From a checkpoint of a small image diffusion model.
Training: soap at rate 0.0023, batches of 256.
Rows from block 5 of a small image diffusion model, named by matrix and row number. Rows with one number within an expert belong to one neuron, the router's apart. Each number is 50 + 12 x the weight over its row's rms, rounded and kept within 0 to 99. All counts start at 0. After the name is the row's rms in percent of the matrix's.
Before each expert's rows are labels from the 100 images, of 14848 (inputs lightly noised), where the router gives the expert most weight on average: "place" is the part of the image that holds the peak. Only what is clearly more common there than usual is listed. The data: photos of arthropod specimens (BIOSCAN-5M).
# router: router (model.blocks.5.mlp.router.weight, 16x128, trained with AdamW), inputs 0-127
# up: expert up (model.blocks.5.mlp.up, 16x128x128), inputs 0-127
# down: expert down (model.blocks.5.mlp.down, 16x128x128, transposed), outputs 0-127

# expert 1
place: top centre
router.1 103:61 70 71 66 66 52 51 66 59 48 51 51 54 47 60 52 61 56 66 47 49 43 36 65 34 31 45 36 43 59 32 55 29 31 40 61 70 71 60 53 34 42 40 62 37 50 32 38 49 37 47 50 51 64 63 37 63 56 55 54 42 52 47 36 24 61 78 70 64 61 60 61 23 74 35 39 49 72 37 55 39 40 54 47 37 47 60 57 43 45 55 48 56 56 59 52 25 28 36 62 65 60 30 50 65 42 65 60 39 43 32 46 48 59 54 52 46 41 55 57 50 64 38 62 39 52 48 52
up.0 124:44 45 37 33 34 50 62 49 54 37 26 56 56 50 50 53 40 38 55 57 56 47 54 39 59 39 58 55 50 49 43 42 83 63 59 48 42 48 57 51 59 36 60 58 27 55 54 67 42 54 66 62 57 41 66 68 55 46 48 50 55 58 72 50 65 28 23 26 56 40 47 50 59 54 65 48 52 64 62 42 70 64 50 46 52 73 55 45 38 38 36 32 74 40 27 46 83 60 48 47 29 48 44 50 57 58 35 40 57 53 49 58 59 71 49 33 37 60 27 37 41 37 37 50 30 32 51 47
down.0 132:59 44 51 57 32 71 39 64 50 55 37 44 51 72 58 64 68 46 56 25 61 55 54 34 51 53 58 62 38 58 56 45 63 60 73 64 63 48 58 68 47 36 50 61 16 47 42 42 50 36 45 49 39 50 45 41 36 44 48 51 48 38 40 38 60 56 66 51 26 46 50 19 55 76 64 50 47 38 56 48 65 50 36 47 45 80 81 37 58 32 47 41 52 49 46 51 52 59 50 61 65 44 40 32 58 52 59 40 57 67 44 57 51 49 45 54 56 58 33 79 53 73 41 55 59 41 71 47
up.1 099:34 31 33 37 36 57 72 43 56 66 39 66 53 33 76 46 48 39 57 55 40 39 36 47 59 54 50 43 44 49 42 53 81 51 25 47 42 58 47 41 60 60 63 48 38 39 47 66 53 51 55 59 46 53 54 52 31 69 49 53 32 47 63 46 64 45 63 33 56 61 64 49 45 42 57 38 41 51 33 32 41 52 64 55 34 44 48 48 35 40 33 61 46 45 21 53 58 59 63 59 70 69 29 48 55 43 36 47 67 40 48 52 70 46 89 58 49 36 56 49 31 55 36 63 46 66 56 54
down.1 111:50 38 53 58 69 43 59 46 58 57 55 43 44 43 53 46 59 64 47 39 55 59 53 50 30 30 35 53 55 53 53 49 57 55 59 31 57 34 63 38 42 35 57 51 46 34 55 57 42 49 53 35 47 71 55 66 50 32 50 48 53 62 35 47 57 72 46 67 42 49 47 65 67 60 35 52 47 53 36 38 70 47 45 42 68 36 60 47 15 56 53 30 52 63 64 43 65 44 23 56 86 59 65 79 49 56 53 41 55 43 60 32 56 75 50 29 42 48 53 55 64 47 62 58 32 58 22 47
up.2 091:60 26 43 26 29 59 48 43 40 49 53 57 70 40 36 40 38 57 62 76 43 34 49 47 39 52 41 62 58 52 51 47 84 61 59 60 48 52 40 37 47 49 37 26 37 57 54 61 24 39 56 50 54 48 43 66 28 53 55 55 33 49 45 68 53 57 52 54 64 53 56 42 52 57 54 39 42 63 53 42 47 74 53 38 37 47 64 61 56 72 40 24 68 40 50 62 44 50 50 55 55 62 47 57 49 53 61 42 53 42 59 58 48 60 59 39 78 45 28 27 54 70 33 43 38 62 26 36
down.2 100:48 58 57 48 42 27 54 52 34 50 68 39 26 58 62 59 40 52 35 26 45 66 53 46 65 56 33 42 34 60 38 61 59 66 66 55 56 35 62 52 40 54 42 68 60 46 61 44 52 46 48 49 41 75 51 24 61 54 69 44 38 37 41 49 39 64 44 51 40 57 43 36 68 63 81 70 70 27 55 47 53 42 42 59 55 52 46 33 57 29 64 66 57 44 31 43 66 51 51 53 59 64 41 56 39 48 39 65 49 69 52 32 55 69 66 48 14 53 50 45 46 55 59 52 62 53 47 55
up.3 082:45 63 51 56 24 48 35 49 55 41 46 67 70 28 67 68 23 46 71 51 42 19 64 45 52 51 45 69 58 48 52 55 35 60 42 53 36 60 55 41 34 50 48 31 65 53 53 66 66 40 44 46 49 49 58 54 42 52 59 40 35 42 37 45 59 35 47 55 53 60 63 58 46 41 61 47 33 38 50 55 69 36 35 58 49 57 49 44 37 69 57 76 57 63 62 32 64 56 56 57 53 28 41 43 58 41 52 29 41 38 64 33 44 56 50 40 55 15 51 40 52 49 51 65 60 66 55 24
down.3 090:52 53 39 59 38 74 31 46 44 58 66 27 52 48 24 55 48 64 29 69 34 51 63 57 45 35 66 41 39 60 69 49 35 60 64 44 46 40 45 36 58 60 69 53 53 49 38 49 61 44 47 55 46 56 33 38 47 49 43 76 45 36 48 56 48 44 46 55 31 42 49 33 56 58 48 56 57 79 45 10 34 48 48 49 59 67 64 49 33 54 36 63 47 38 33 61 42 55 30 63 35 54 31 29 38 42 54 66 54 62 44 74 50 64 59 35 44 53 45 53 39 38 44 46 47 45 61 62
up.4 121:54 43 63 51 56 60 44 47 18 53 52 65 51 41 57 49 33 44 39 71 60 24 41 49 70 31 55 60 32 39 51 53 29 52 41 49 64 50 39 60 51 60 46 45 51 51 76 63 50 55 63 54 46 48 49 74 42 46 32 43 60 52 58 72 54 56 39 50 66 53 37 43 56 61 60 48 69 40 57 48 43 77 36 76 45 29 70 41 49 60 35 54 47 27 39 37 50 54 59 46 39 61 66 61 36 39 28 56 72 31 62 51 48 50 67 56 51 66 37 42 52 53 40 26 51 61 64 48
down.4 106:59 52 37 54 53 45 82 45 60 33 45 50 49 49 45 53 56 47 57 65 32 48 71 43 52 60 46 44 66 59 45 55 52 20 60 51 54 33 32 53 69 76 29 46 68 44 61 52 64 65 62 49 64 36 50 46 44 44 47 44 70 59 52 78 45 64 41 66 41 57 50 61 35 43 74 31 48 48 51 38 44 51 47 58 53 46 47 49 53 60 50 39 68 40 72 66 45 54 49 36 19 44 69 45 47 69 70 50 54 56 34 48 59 39 55 54 51 61 74 42 35 24 50 35 59 69 50 40
up.5 094:57 49 41 38 62 74 37 39 54 50 55 42 31 50 65 56 53 67 48 36 32 78 44 66 60 54 47 46 51 50 48 66 43 52 52 42 20 40 41 48 54 40 41 39 56 50 51 37 51 39 42 50 74 66 55 24 73 84 53 41 36 42 47 44 56 43 61 46 46 36 45 49 49 41 56 60 39 51 58 45 48 60 54 33 41 72 52 52 60 50 44 51 80 66 39 62 65 49 58 47 44 61 53 64 62 57 38 75 50 59 38 63 69 60 33 54 32 37 21 59 48 45 64 48 58 41 43 27
down.5 091:61 55 44 38 51 22 76 36 46 48 23 51 74 49 57 58 40 34 47 43 34 44 61 56 39 50 53 45 45 46 46 59 33 42 39 36 50 55 43 63 55 58 32 43 49 47 32 52 42 39 51 36 30 50 51 67 27 65 58 47 73 38 58 45 56 54 47 54 60 57 62 51 42 50 56 34 50 70 56 72 71 61 27 50 43 47 52 58 48 57 38 44 42 49 47 34 57 49 82 38 67 48 64 43 49 49 73 38 55 53 38 52 61 34 24 23 69 66 64 46 66 60 43 34 58 55 56 40

# expert 14
place: top centre; top right
router.14 130:15 17 26 20 20 22 38 30 30 43 36 52 55 41 39 37 53 50 60 56 46 36 39 47 41 54 39 48 41 46 50 52 80 75 83 69 77 81 60 56 50 54 43 49 41 48 51 50 55 45 53 59 60 62 57 55 48 57 51 52 41 60 50 47 45 51 68 61 79 69 50 42 65 43 61 38 47 51 62 42 61 52 44 50 55 46 44 56 54 47 44 34 49 40 58 56 55 46 41 42 49 61 57 49 43 54 52 53 64 50 39 59 50 43 58 50 44 43 62 45 53 54 60 46 49 59 34 50
up.0 094:41 59 43 53 40 45 64 32 68 61 53 42 43 56 57 43 44 40 63 44 50 53 66 38 49 44 41 65 81 51 59 42 54 47 41 49 49 52 26 32 62 40 53 69 32 54 25 51 59 49 45 62 51 41 72 47 43 52 54 44 33 39 37 59 59 50 49 52 50 39 55 47 61 71 46 46 55 48 32 19 46 54 46 19 39 42 58 38 26 71 56 66 49 51 53 66 58 64 47 47 36 26 27 56 36 62 53 47 57 50 53 45 44 56 41 60 58 45 66 73 51 53 58 64 60 61 89 40
down.0 100:35 41 52 47 41 55 48 57 44 67 54 50 62 61 41 41 44 43 37 44 44 34 34 59 66 57 35 31 45 22 56 39 18 67 53 58 57 66 71 63 41 49 52 44 37 49 49 54 51 33 66 68 50 56 46 31 34 43 67 62 49 37 57 40 50 38 61 36 70 46 75 59 40 54 38 60 50 47 44 65 53 63 59 57 60 59 48 54 54 52 59 33 34 37 56 31 29 48 69 36 68 45 66 38 90 37 50 36 63 40 53 48 53 43 63 35 43 38 45 44 40 37 62 48 49 41 56 66
up.1 104:46 47 64 49 42 43 58 50 59 53 66 63 56 41 47 39 29 46 36 48 56 69 40 45 50 52 77 39 63 41 21 60 51 46 51 40 52 46 48 46 41 62 54 57 35 73 46 58 69 61 42 54 65 56 57 42 47 51 39 53 49 55 27 42 80 60 45 45 54 54 51 49 53 52 45 44 35 55 40 45 64 38 45 21 51 41 60 28 48 55 39 40 42 67 50 33 61 78 62 61 51 38 53 58 64 74 15 35 54 61 59 53 50 46 57 12 31 47 62 49 54 52 43 64 56 49 71 62
down.1 108:56 41 43 40 53 38 52 66 37 58 30 48 58 25 63 44 57 38 40 54 48 19 52 56 43 44 24 35 44 44 43 45 39 52 62 58 51 51 57 57 43 61 38 67 52 12 56 49 40 52 46 53 54 69 45 52 67 66 76 73 52 41 49 30 60 48 56 62 47 53 44 61 64 38 37 59 79 55 70 56 51 30 61 41 51 45 52 50 48 73 71 44 30 66 49 43 71 34 56 58 59 57 58 57 69 48 56 55 47 51 55 47 49 60 36 52 70 37 25 56 63 48 41 46 48 66 35 47
up.2 091:46 54 42 52 66 77 55 64 58 48 43 16 59 42 38 66 45 39 58 39 46 42 58 41 58 52 25 45 15 57 66 62 60 45 51 51 28 60 54 37 37 73 56 69 41 49 70 47 47 39 63 67 80 54 64 41 42 54 49 56 63 54 66 48 32 53 58 52 56 63 36 56 47 47 72 48 32 52 22 44 39 53 46 51 61 44 45 51 43 44 45 64 43 51 64 46 34 34 55 39 47 48 44 38 47 60 66 38 63 61 54 70 61 61 45 58 53 40 63 42 39 33 48 24 66 42 49 56
down.2 094:55 73 62 26 53 43 38 40 74 38 72 80 56 51 52 41 49 68 60 52 42 49 48 48 42 44 67 55 69 48 38 48 45 40 66 37 58 42 41 70 43 56 48 49 58 39 58 46 47 60 42 68 40 45 33 53 63 55 58 53 44 36 41 39 52 61 46 50 47 38 34 45 46 37 58 46 45 36 67 65 76 59 78 41 53 47 61 58 69 46 43 44 70 63 35 48 56 55 42 48 54 62 18 43 19 50 24 62 57 63 70 59 54 46 72 57 48 58 34 58 63 47 33 57 60 55 44 41
up.3 101:52 54 59 58 55 53 54 63 40 46 47 56 51 68 42 50 41 65 43 55 59 33 68 70 37 51 62 53 55 66 47 34 40 41 49 41 55 41 44 41 42 34 58 49 72 49 50 47 23 35 49 56 72 64 57 58 53 54 47 52 37 50 45 41 32 67 65 73 73 46 55 46 27 43 35 52 59 35 64 59 47 46 48 60 62 73 55 68 83 42 48 27 54 53 42 73 28 41 56 50 58 51 43 49 72 17 54 69 37 57 44 41 44 52 54 46 56 61 45 59 50 54 27 55 55 44 38 22
down.3 104:61 47 41 39 55 59 59 45 20 70 51 52 47 33 46 37 62 48 39 77 42 70 21 38 65 56 57 39 49 54 56 25 46 52 35 55 58 46 57 34 26 46 51 48 40 21 50 32 51 41 50 30 61 62 40 54 19 50 40 42 64 44 44 47 49 49 44 48 49 48 35 71 62 41 50 44 48 55 54 42 58 42 43 58 46 43 59 51 33 27 42 43 58 44 60 39 34 52 31 74 54 45 45 60 50 53 64 59 60 51 61 59 43 47 51 37 45 36 42 45 24 58 28 70 35 48 26 59
up.4 084:48 49 54 42 61 49 51 57 44 56 51 52 48 83 66 46 64 52 35 57 46 57 70 41 39 57 54 42 54 24 57 43 60 53 48 36 51 68 58 49 32 42 41 39 44 44 71 45 44 49 36 51 45 36 50 37 35 53 44 35 56 42 59 75 35 40 65 50 65 52 60 45 46 42 55 66 60 59 55 60 57 79 34 63 22 48 42 45 67 56 41 42 51 46 35 48 59 48 48 13 43 54 58 13 53 55 31 59 77 69 52 68 59 48 43 45 62 61 40 62 46 38 51 60 46 45 68 33
down.4 086:36 43 32 39 73 58 26 41 56 45 26 25 39 57 42 44 34 59 56 57 64 47 43 52 52 17 30 48 55 54 42 58 34 39 54 61 48 24 48 47 65 58 57 49 51 60 40 44 56 60 52 59 51 44 40 60 61 50 69 63 43 45 34 53 58 39 44 66 42 52 51 74 57 52 65 45 43 34 58 54 35 48 57 40 87 52 55 62 55 66 55 65 53 69 64 52 60 54 43 42 59 76 65 53 29 46 53 57 57 54 57 63 60 56 40 55 42 40 83 32 58 42 39 47 63 66 37 53
up.5 094:43 39 43 62 55 68 53 63 39 53 54 54 52 34 48 66 38 60 57 48 58 57 50 56 62 70 56 51 52 50 35 68 41 46 48 47 57 32 56 43 41 67 41 56 37 43 59 42 67 38 61 47 68 78 68 44 33 57 40 62 48 46 62 39 14 36 48 60 68 51 60 78 31 61 46 40 38 44 59 33 46 58 53 36 41 36 63 57 59 55 30 52 51 40 46 40 71 54 48 28 41 45 52 26 66 55 40 40 45 44 44 48 78 49 59 30 26 47 52 74 58 67 52 50 67 49 64 41
down.5 095:47 39 74 39 54 59 48 30 51 36 64 63 51 78 61 59 53 33 35 52 40 37 38 56 34 28 27 62 57 31 62 58 48 50 51 50 33 62 72 33 54 41 39 43 52 55 60 40 33 49 37 64 59 20 43 45 58 50 60 49 59 45 32 43 69 41 32 72 39 60 49 48 57 40 44 49 52 44 50 65 62 49 62 53 75 50 35 69 44 56 51 32 23 49 52 49 52 52 55 53 55 37 39 55 60 40 39 57 42 57 38 50 55 49 38 57 70 65 42 23 46 42 26 54 29 58 57 58

# expert 5
place: bottom right
router.5 072:59 23 19 38 65 65 67 58 66 69 56 51 60 56 64 68 53 45 51 66 34 43 55 50 52 54 76 58 50 39 67 50 71 54 33 13 25 28 44 49 64 44 56 65 52 44 57 71 54 47 57 52 69 52 45 41 41 53 48 38 54 67 56 70 21 26 41 53 63 48 65 55 55 48 65 55 63 43 41 48 64 44 50 62 67 57 47 61 54 42 47 58 37 48 38 64 65 39 32 30 44 59 41 33 52 42 46 48 46 59 59 50 44 54 51 32 59 53 54 47 50 38 62 44 50 65 49 41
up.0 086:66 52 42 39 59 51 41 70 70 65 40 57 52 55 61 27 58 51 50 39 60 49 44 49 40 43 35 61 55 51 37 82 43 35 50 52 50 51 44 43 45 58 69 57 44 34 50 59 45 50 24 65 50 45 55 47 30 44 49 42 30 49 47 36 34 45 60 54 61 58 51 39 47 61 43 37 32 47 38 33 59 48 73 31 47 63 72 63 92 64 42 36 60 58 52 37 50 55 47 38 61 58 31 34 71 59 45 62 35 43 40 64 56 41 51 50 55 45 37 65 54 63 37 53 72 46 24 60
down.0 091:43 35 53 57 42 48 45 42 27 58 46 49 48 62 45 43 53 68 57 46 59 62 63 45 48 69 53 32 48 52 56 49 54 53 41 36 78 30 59 54 38 62 39 38 64 55 55 49 54 38 76 63 40 61 54 42 41 70 62 66 53 53 53 53 65 36 74 40 55 46 36 78 52 42 43 48 61 56 49 63 44 55 32 68 64 35 42 48 29 44 50 56 75 51 68 56 43 55 49 66 58 35 58 68 48 58 42 21 38 13 61 41 55 60 63 33 38 49 44 30 46 32 61 68 42 61 54 49
up.1 087:34 62 76 49 66 54 42 36 58 45 56 65 58 38 39 41 62 45 61 43 45 51 29 63 68 52 56 58 53 38 43 61 22 28 40 63 52 43 61 54 56 54 63 49 37 47 55 36 64 57 44 44 41 50 44 60 78 61 46 63 63 31 35 60 53 39 41 51 41 45 44 66 51 58 46 53 51 46 77 54 76 54 42 66 55 36 49 53 59 33 51 53 36 41 62 39 63 60 42 43 31 42 67 53 59 18 49 63 52 55 37 55 43 32 35 68 71 74 40 42 60 51 57 22 57 47 55 43
down.1 089:42 57 52 56 42 45 52 52 48 54 42 55 41 59 35 45 65 57 59 61 43 53 59 44 50 66 39 44 56 34 51 36 46 31 62 61 62 55 41 56 23 58 61 63 53 25 22 60 45 24 57 49 39 37 65 37 64 68 30 57 52 60 61 56 58 38 44 44 50 58 70 57 56 63 64 55 30 46 55 69 47 60 49 29 30 54 35 53 51 44 51 49 43 53 52 52 63 31 37 39 32 54 45 36 60 49 72 69 27 55 59 70 43 54 58 78 26 57 50 62 53 56 58 61 71 59 63 25
up.2 116:55 57 44 35 46 38 50 47 47 68 34 45 66 60 58 36 63 59 55 25 61 75 31 67 45 54 52 41 55 48 28 73 50 58 53 55 48 52 60 54 48 60 64 33 39 24 30 48 39 42 24 53 40 60 47 41 68 54 46 60 45 25 41 44 51 48 58 47 41 50 42 56 50 50 29 60 47 25 36 42 60 91 49 58 56 36 63 38 33 51 52 64 63 54 71 43 58 58 48 49 50 72 57 72 45 66 45 53 49 57 37 65 38 41 34 45 56 68 30 55 47 59 38 60 52 56 52 56
down.2 100:56 57 29 32 59 59 40 52 27 56 49 42 49 55 42 46 30 54 46 44 34 49 51 61 61 41 75 48 60 52 38 71 57 28 37 59 52 42 59 51 40 51 52 32 35 60 16 48 47 41 58 47 46 67 59 31 63 54 36 28 67 33 70 46 56 50 49 51 33 74 38 40 64 67 52 41 44 61 58 46 46 53 48 32 38 58 32 37 48 57 59 36 66 43 57 38 42 30 50 42 58 62 63 39 58 53 49 61 23 61 44 48 45 71 71 50 40 26 37 62 51 63 62 33 48 60 45 39
up.3 092:59 50 51 46 54 40 45 55 58 36 32 84 49 58 62 56 57 51 61 51 61 58 25 48 44 42 49 46 56 76 42 58 41 63 49 54 51 44 59 61 65 56 53 53 33 30 46 57 49 61 45 52 22 49 49 48 68 69 41 51 55 39 43 51 42 43 45 42 34 38 47 46 33 56 33 51 50 82 63 65 30 66 43 55 67 77 65 53 55 34 54 52 33 41 40 43 52 48 40 49 41 79 56 55 39 49 34 75 61 57 31 78 41 67 48 76 59 48 64 38 50 43 58 47 38 36 54 53
down.3 099:58 40 66 62 54 45 35 42 62 22 43 30 47 53 48 53 45 51 45 33 64 44 44 52 57 38 72 51 46 65 61 55 51 49 60 55 61 49 37 46 53 56 56 36 54 50 35 46 44 26 60 25 59 61 48 54 63 38 60 65 59 48 28 55 43 50 45 55 47 54 56 69 70 53 35 49 40 48 59 31 56 29 43 55 33 33 24 60 40 40 34 41 80 67 75 20 51 56 63 65 59 49 57 46 49 55 50 52 59 57 35 55 75 31 66 52 40 36 58 69 68 65 49 44 51 44 47 36
up.4 119:29 54 79 57 60 51 43 62 56 40 54 46 47 49 39 49 55 43 48 47 58 37 50 54 53 58 49 33 64 65 43 42 34 25 27 57 67 45 55 69 64 68 49 51 50 54 60 53 33 54 55 52 42 49 58 50 45 56 39 55 51 59 63 45 43 62 59 67 48 40 46 59 46 63 28 49 61 66 53 57 24 51 35 58 30 27 51 47 53 31 62 57 50 47 58 65 28 33 44 58 57 68 57 61 48 40 66 69 74 39 30 75 43 66 61 73 59 52 54 41 53 53 57 12 55 35 41 54
down.4 120:35 50 37 47 45 36 55 33 45 70 66 51 61 34 69 60 41 69 54 47 37 45 48 60 36 31 53 69 29 37 46 64 59 41 45 58 58 66 44 35 62 47 45 62 54 34 32 61 45 61 46 48 43 41 55 60 80 32 48 66 50 60 48 66 41 50 34 41 51 39 40 34 38 53 57 28 51 48 47 47 58 36 46 34 50 47 37 61 67 42 67 39 32 60 51 44 37 57 51 58 45 57 57 29 69 27 57 69 40 50 50 52 49 31 58 69 29 34 62 49 41 31 58 62 47 66 77 43
up.5 109:46 40 55 25 54 37 33 63 48 39 32 62 45 48 63 48 46 50 42 45 61 35 49 58 51 35 58 49 63 51 32 69 45 38 43 57 65 55 69 59 53 58 62 70 42 41 46 66 50 55 40 65 62 55 63 39 30 47 37 51 30 56 55 45 58 42 59 50 41 52 60 39 49 81 48 37 68 63 56 71 67 42 76 48 62 35 61 46 44 71 51 41 40 36 52 55 56 53 53 29 28 52 27 61 65 47 37 49 69 27 58 48 43 58 57 46 45 53 24 48 75 55 41 70 26 50 47 40
down.5 106:51 43 34 81 61 58 48 62 82 36 48 41 62 41 31 31 57 72 54 57 53 65 63 66 44 52 44 44 34 75 60 49 53 53 49 56 62 59 33 49 47 49 49 49 69 67 73 76 56 34 43 34 53 52 50 60 41 48 34 64 49 24 50 43 51 47 46 33 50 43 46 44 43 45 74 54 52 55 45 49 39 57 19 57 36 65 69 50 60 52 33 44 65 59 54 37 56 38 46 40 38 44 47 42 69 45 36 44 70 60 49 37 45 65 50 64 60 50 49 57 39 83 43 54 50 54 39 59

# expert 11
place: bottom right; middle right
router.11 099:52 57 58 57 56 56 42 64 43 63 65 57 64 67 48 57 57 54 45 62 62 70 46 39 56 50 46 51 64 51 51 50 45 42 49 57 52 44 43 44 51 56 49 41 59 45 55 46 35 46 38 52 56 46 28 43 52 48 48 53 37 54 59 38 87 38 14 27 56 46 65 72 73 61 51 55 55 35 49 45 70 36 53 66 62 37 56 63 48 59 54 67 49 61 31 55 67 91 55 17 26 33 29 37 41 41 49 45 54 60 52 30 51 49 48 48 45 52 28 38 45 53 61 57 42 52 57 39
up.0 125:59 60 47 32 24 53 58 20 62 65 64 43 56 35 38 51 48 57 66 36 53 59 34 72 57 48 51 59 51 53 47 66 63 43 54 53 49 53 69 40 30 53 41 30 44 35 32 40 58 39 50 38 42 53 51 48 63 40 53 42 46 43 28 46 34 63 47 73 44 41 44 61 47 47 48 49 39 51 51 45 59 38 55 45 57 59 60 40 38 46 76 25 57 55 55 20 39 38 58 57 71 56 64 71 41 75 47 51 45 43 50 55 38 48 67 53 74 31 43 54 72 57 47 80 50 54 36 52
down.0 102:55 44 40 66 44 27 35 51 50 32 53 27 40 23 49 45 47 34 47 47 51 36 62 60 48 40 65 51 38 45 54 28 48 73 36 59 51 28 53 57 27 44 33 49 28 60 66 44 51 47 62 57 56 54 39 72 39 33 64 55 63 58 49 47 49 41 53 51 24 64 60 49 45 62 49 52 60 71 52 68 36 50 54 54 43 41 60 42 33 50 48 56 49 53 39 66 58 46 56 31 45 48 47 24 51 30 71 34 36 48 30 38 49 41 40 23 40 43 75 47 52 39 41 28 39 46 53 44
up.1 088:44 37 41 69 52 43 44 41 47 34 58 69 45 48 55 33 35 50 63 64 55 41 70 26 55 56 69 72 56 42 55 52 53 67 53 47 60 61 44 45 43 50 51 38 41 34 49 66 64 49 46 67 32 63 49 34 50 30 49 46 59 33 59 49 55 56 53 51 61 51 52 42 47 36 66 47 43 27 27 49 51 45 24 81 32 59 34 43 48 60 34 68 64 71 50 53 42 33 60 61 54 42 42 29 59 47 52 35 65 74 50 54 36 57 59 32 48 25 60 68 56 51 37 48 34 66 57 56
down.1 101:52 70 55 46 60 46 60 45 55 64 21 40 73 58 73 52 60 28 61 51 52 43 52 55 64 60 43 45 29 58 35 55 62 64 46 62 73 41 51 53 72 43 50 41 42 59 39 45 37 45 40 37 54 45 52 36 51 78 47 83 60 45 49 58 62 62 53 49 30 66 21 53 59 62 53 44 42 56 53 54 39 47 49 47 56 49 38 55 34 53 59 67 43 47 49 54 64 51 71 61 69 32 45 57 32 41 43 64 51 32 38 54 59 57 25 37 59 58 29 41 69 58 64 67 61 57 48 50
up.2 101:49 49 71 36 61 43 41 43 48 46 47 62 37 48 80 45 40 49 65 57 25 55 60 42 47 52 43 47 61 58 40 39 24 41 36 46 44 73 58 40 50 44 55 62 20 53 59 66 43 44 58 36 57 50 74 68 69 56 38 51 52 59 52 38 47 43 58 65 65 56 56 52 49 54 61 49 33 72 52 57 46 51 52 28 38 59 62 64 50 36 23 40 74 67 42 27 44 44 55 47 43 52 41 56 65 56 15 62 66 65 53 46 62 58 58 50 71 58 43 42 52 42 34 49 39 45 57 30
down.2 104:46 54 42 71 32 69 49 62 59 74 55 55 72 47 48 71 49 69 44 80 67 50 68 44 39 50 64 46 45 27 64 49 50 57 47 71 46 39 63 45 60 61 37 40 58 68 59 56 60 43 56 60 53 49 43 32 44 31 46 67 80 40 39 26 45 57 38 36 58 35 54 58 33 48 42 69 70 48 35 61 52 50 44 52 64 41 47 55 36 54 50 55 51 44 79 67 53 60 36 46 59 64 17 59 48 48 65 44 42 48 51 45 52 46 47 50 32 41 65 47 46 69 63 48 52 45 62 52
up.3 096:54 56 50 62 48 27 55 47 64 42 48 40 61 28 60 36 44 49 40 59 38 42 47 48 46 58 44 64 75 63 42 41 52 57 47 37 68 44 40 39 59 58 54 59 34 58 65 72 42 55 63 58 50 56 62 68 19 45 53 53 50 46 59 40 41 57 63 65 67 76 68 36 54 44 54 40 62 45 42 46 31 62 24 40 32 38 62 57 44 72 25 59 38 55 48 48 61 54 56 59 56 58 43 21 63 28 26 52 72 31 39 45 64 43 43 49 43 28 43 42 40 45 35 55 53 45 55 57
down.3 093:54 42 35 56 41 56 54 40 30 46 76 50 46 57 39 66 32 69 46 39 59 71 36 52 57 30 62 34 35 34 54 47 44 51 48 49 69 47 30 73 53 22 56 56 45 56 39 30 44 48 37 57 56 53 44 27 49 50 35 49 41 80 42 46 40 49 40 44 47 44 65 37 48 60 59 37 58 55 26 40 39 52 29 47 43 59 47 51 38 50 54 51 79 65 62 57 58 51 48 68 38 50 57 47 46 62 67 52 47 34 73 63 50 47 63 65 45 63 45 66 54 59 65 71 46 40 39 24
up.4 107:57 60 60 57 55 38 39 50 34 54 33 70 61 46 57 61 45 33 63 49 40 48 32 39 51 44 51 54 33 66 60 51 55 51 42 49 48 62 51 56 39 55 63 61 39 37 53 50 39 54 55 65 46 45 67 57 42 31 56 38 51 48 75 55 46 65 51 32 46 29 54 53 20 62 40 57 67 61 21 13 23 71 45 61 49 53 74 46 59 60 45 44 31 41 56 46 34 44 46 61 38 75 53 56 30 61 53 51 55 40 27 40 56 43 70 63 56 56 47 47 49 50 51 34 60 26 46 56
down.4 115:44 57 45 47 36 52 57 33 61 27 61 48 45 59 43 67 65 38 61 26 61 56 31 42 56 54 45 61 36 60 48 59 42 55 48 39 43 43 40 60 13 47 54 68 52 54 46 33 43 49 49 61 37 53 40 53 37 35 66 53 55 47 32 52 42 49 45 44 39 59 51 25 71 58 39 26 52 42 74 62 64 66 35 25 36 49 39 76 47 40 54 48 55 34 40 43 60 41 69 44 55 34 45 67 67 33 57 37 48 50 60 78 48 52 47 48 36 48 44 49 59 62 58 77 47 34 49 57
up.5 111:40 56 66 56 56 41 33 42 47 77 45 73 59 36 52 32 54 45 45 85 63 44 45 46 51 53 39 85 47 58 55 31 16 36 51 44 49 66 43 43 49 68 47 50 57 52 43 68 53 48 58 33 34 49 50 45 48 43 42 68 48 38 53 58 41 60 60 47 39 43 39 46 66 52 65 62 46 27 41 45 60 57 41 51 29 61 40 31 55 67 55 48 49 24 72 57 53 40 50 55 42 57 38 70 48 34 46 53 52 59 59 52 39 63 65 53 62 65 46 52 60 61 59 47 53 72 44 23
down.5 116:43 54 27 55 49 57 88 60 42 47 13 51 47 62 56 50 44 47 56 48 59 53 55 46 53 50 56 28 48 48 40 51 43 60 52 55 55 57 53 56 28 52 28 51 58 59 43 50 54 52 47 40 60 52 49 43 67 76 78 50 66 41 55 49 55 65 68 32 53 68 32 30 37 54 44 51 29 34 66 43 59 47 66 71 53 52 42 64 54 52 53 40 37 54 63 41 46 46 55 45 71 51 60 42 78 32 32 41 44 41 32 53 39 53 18 49 67 51 40 59 33 40 57 51 65 49 40 47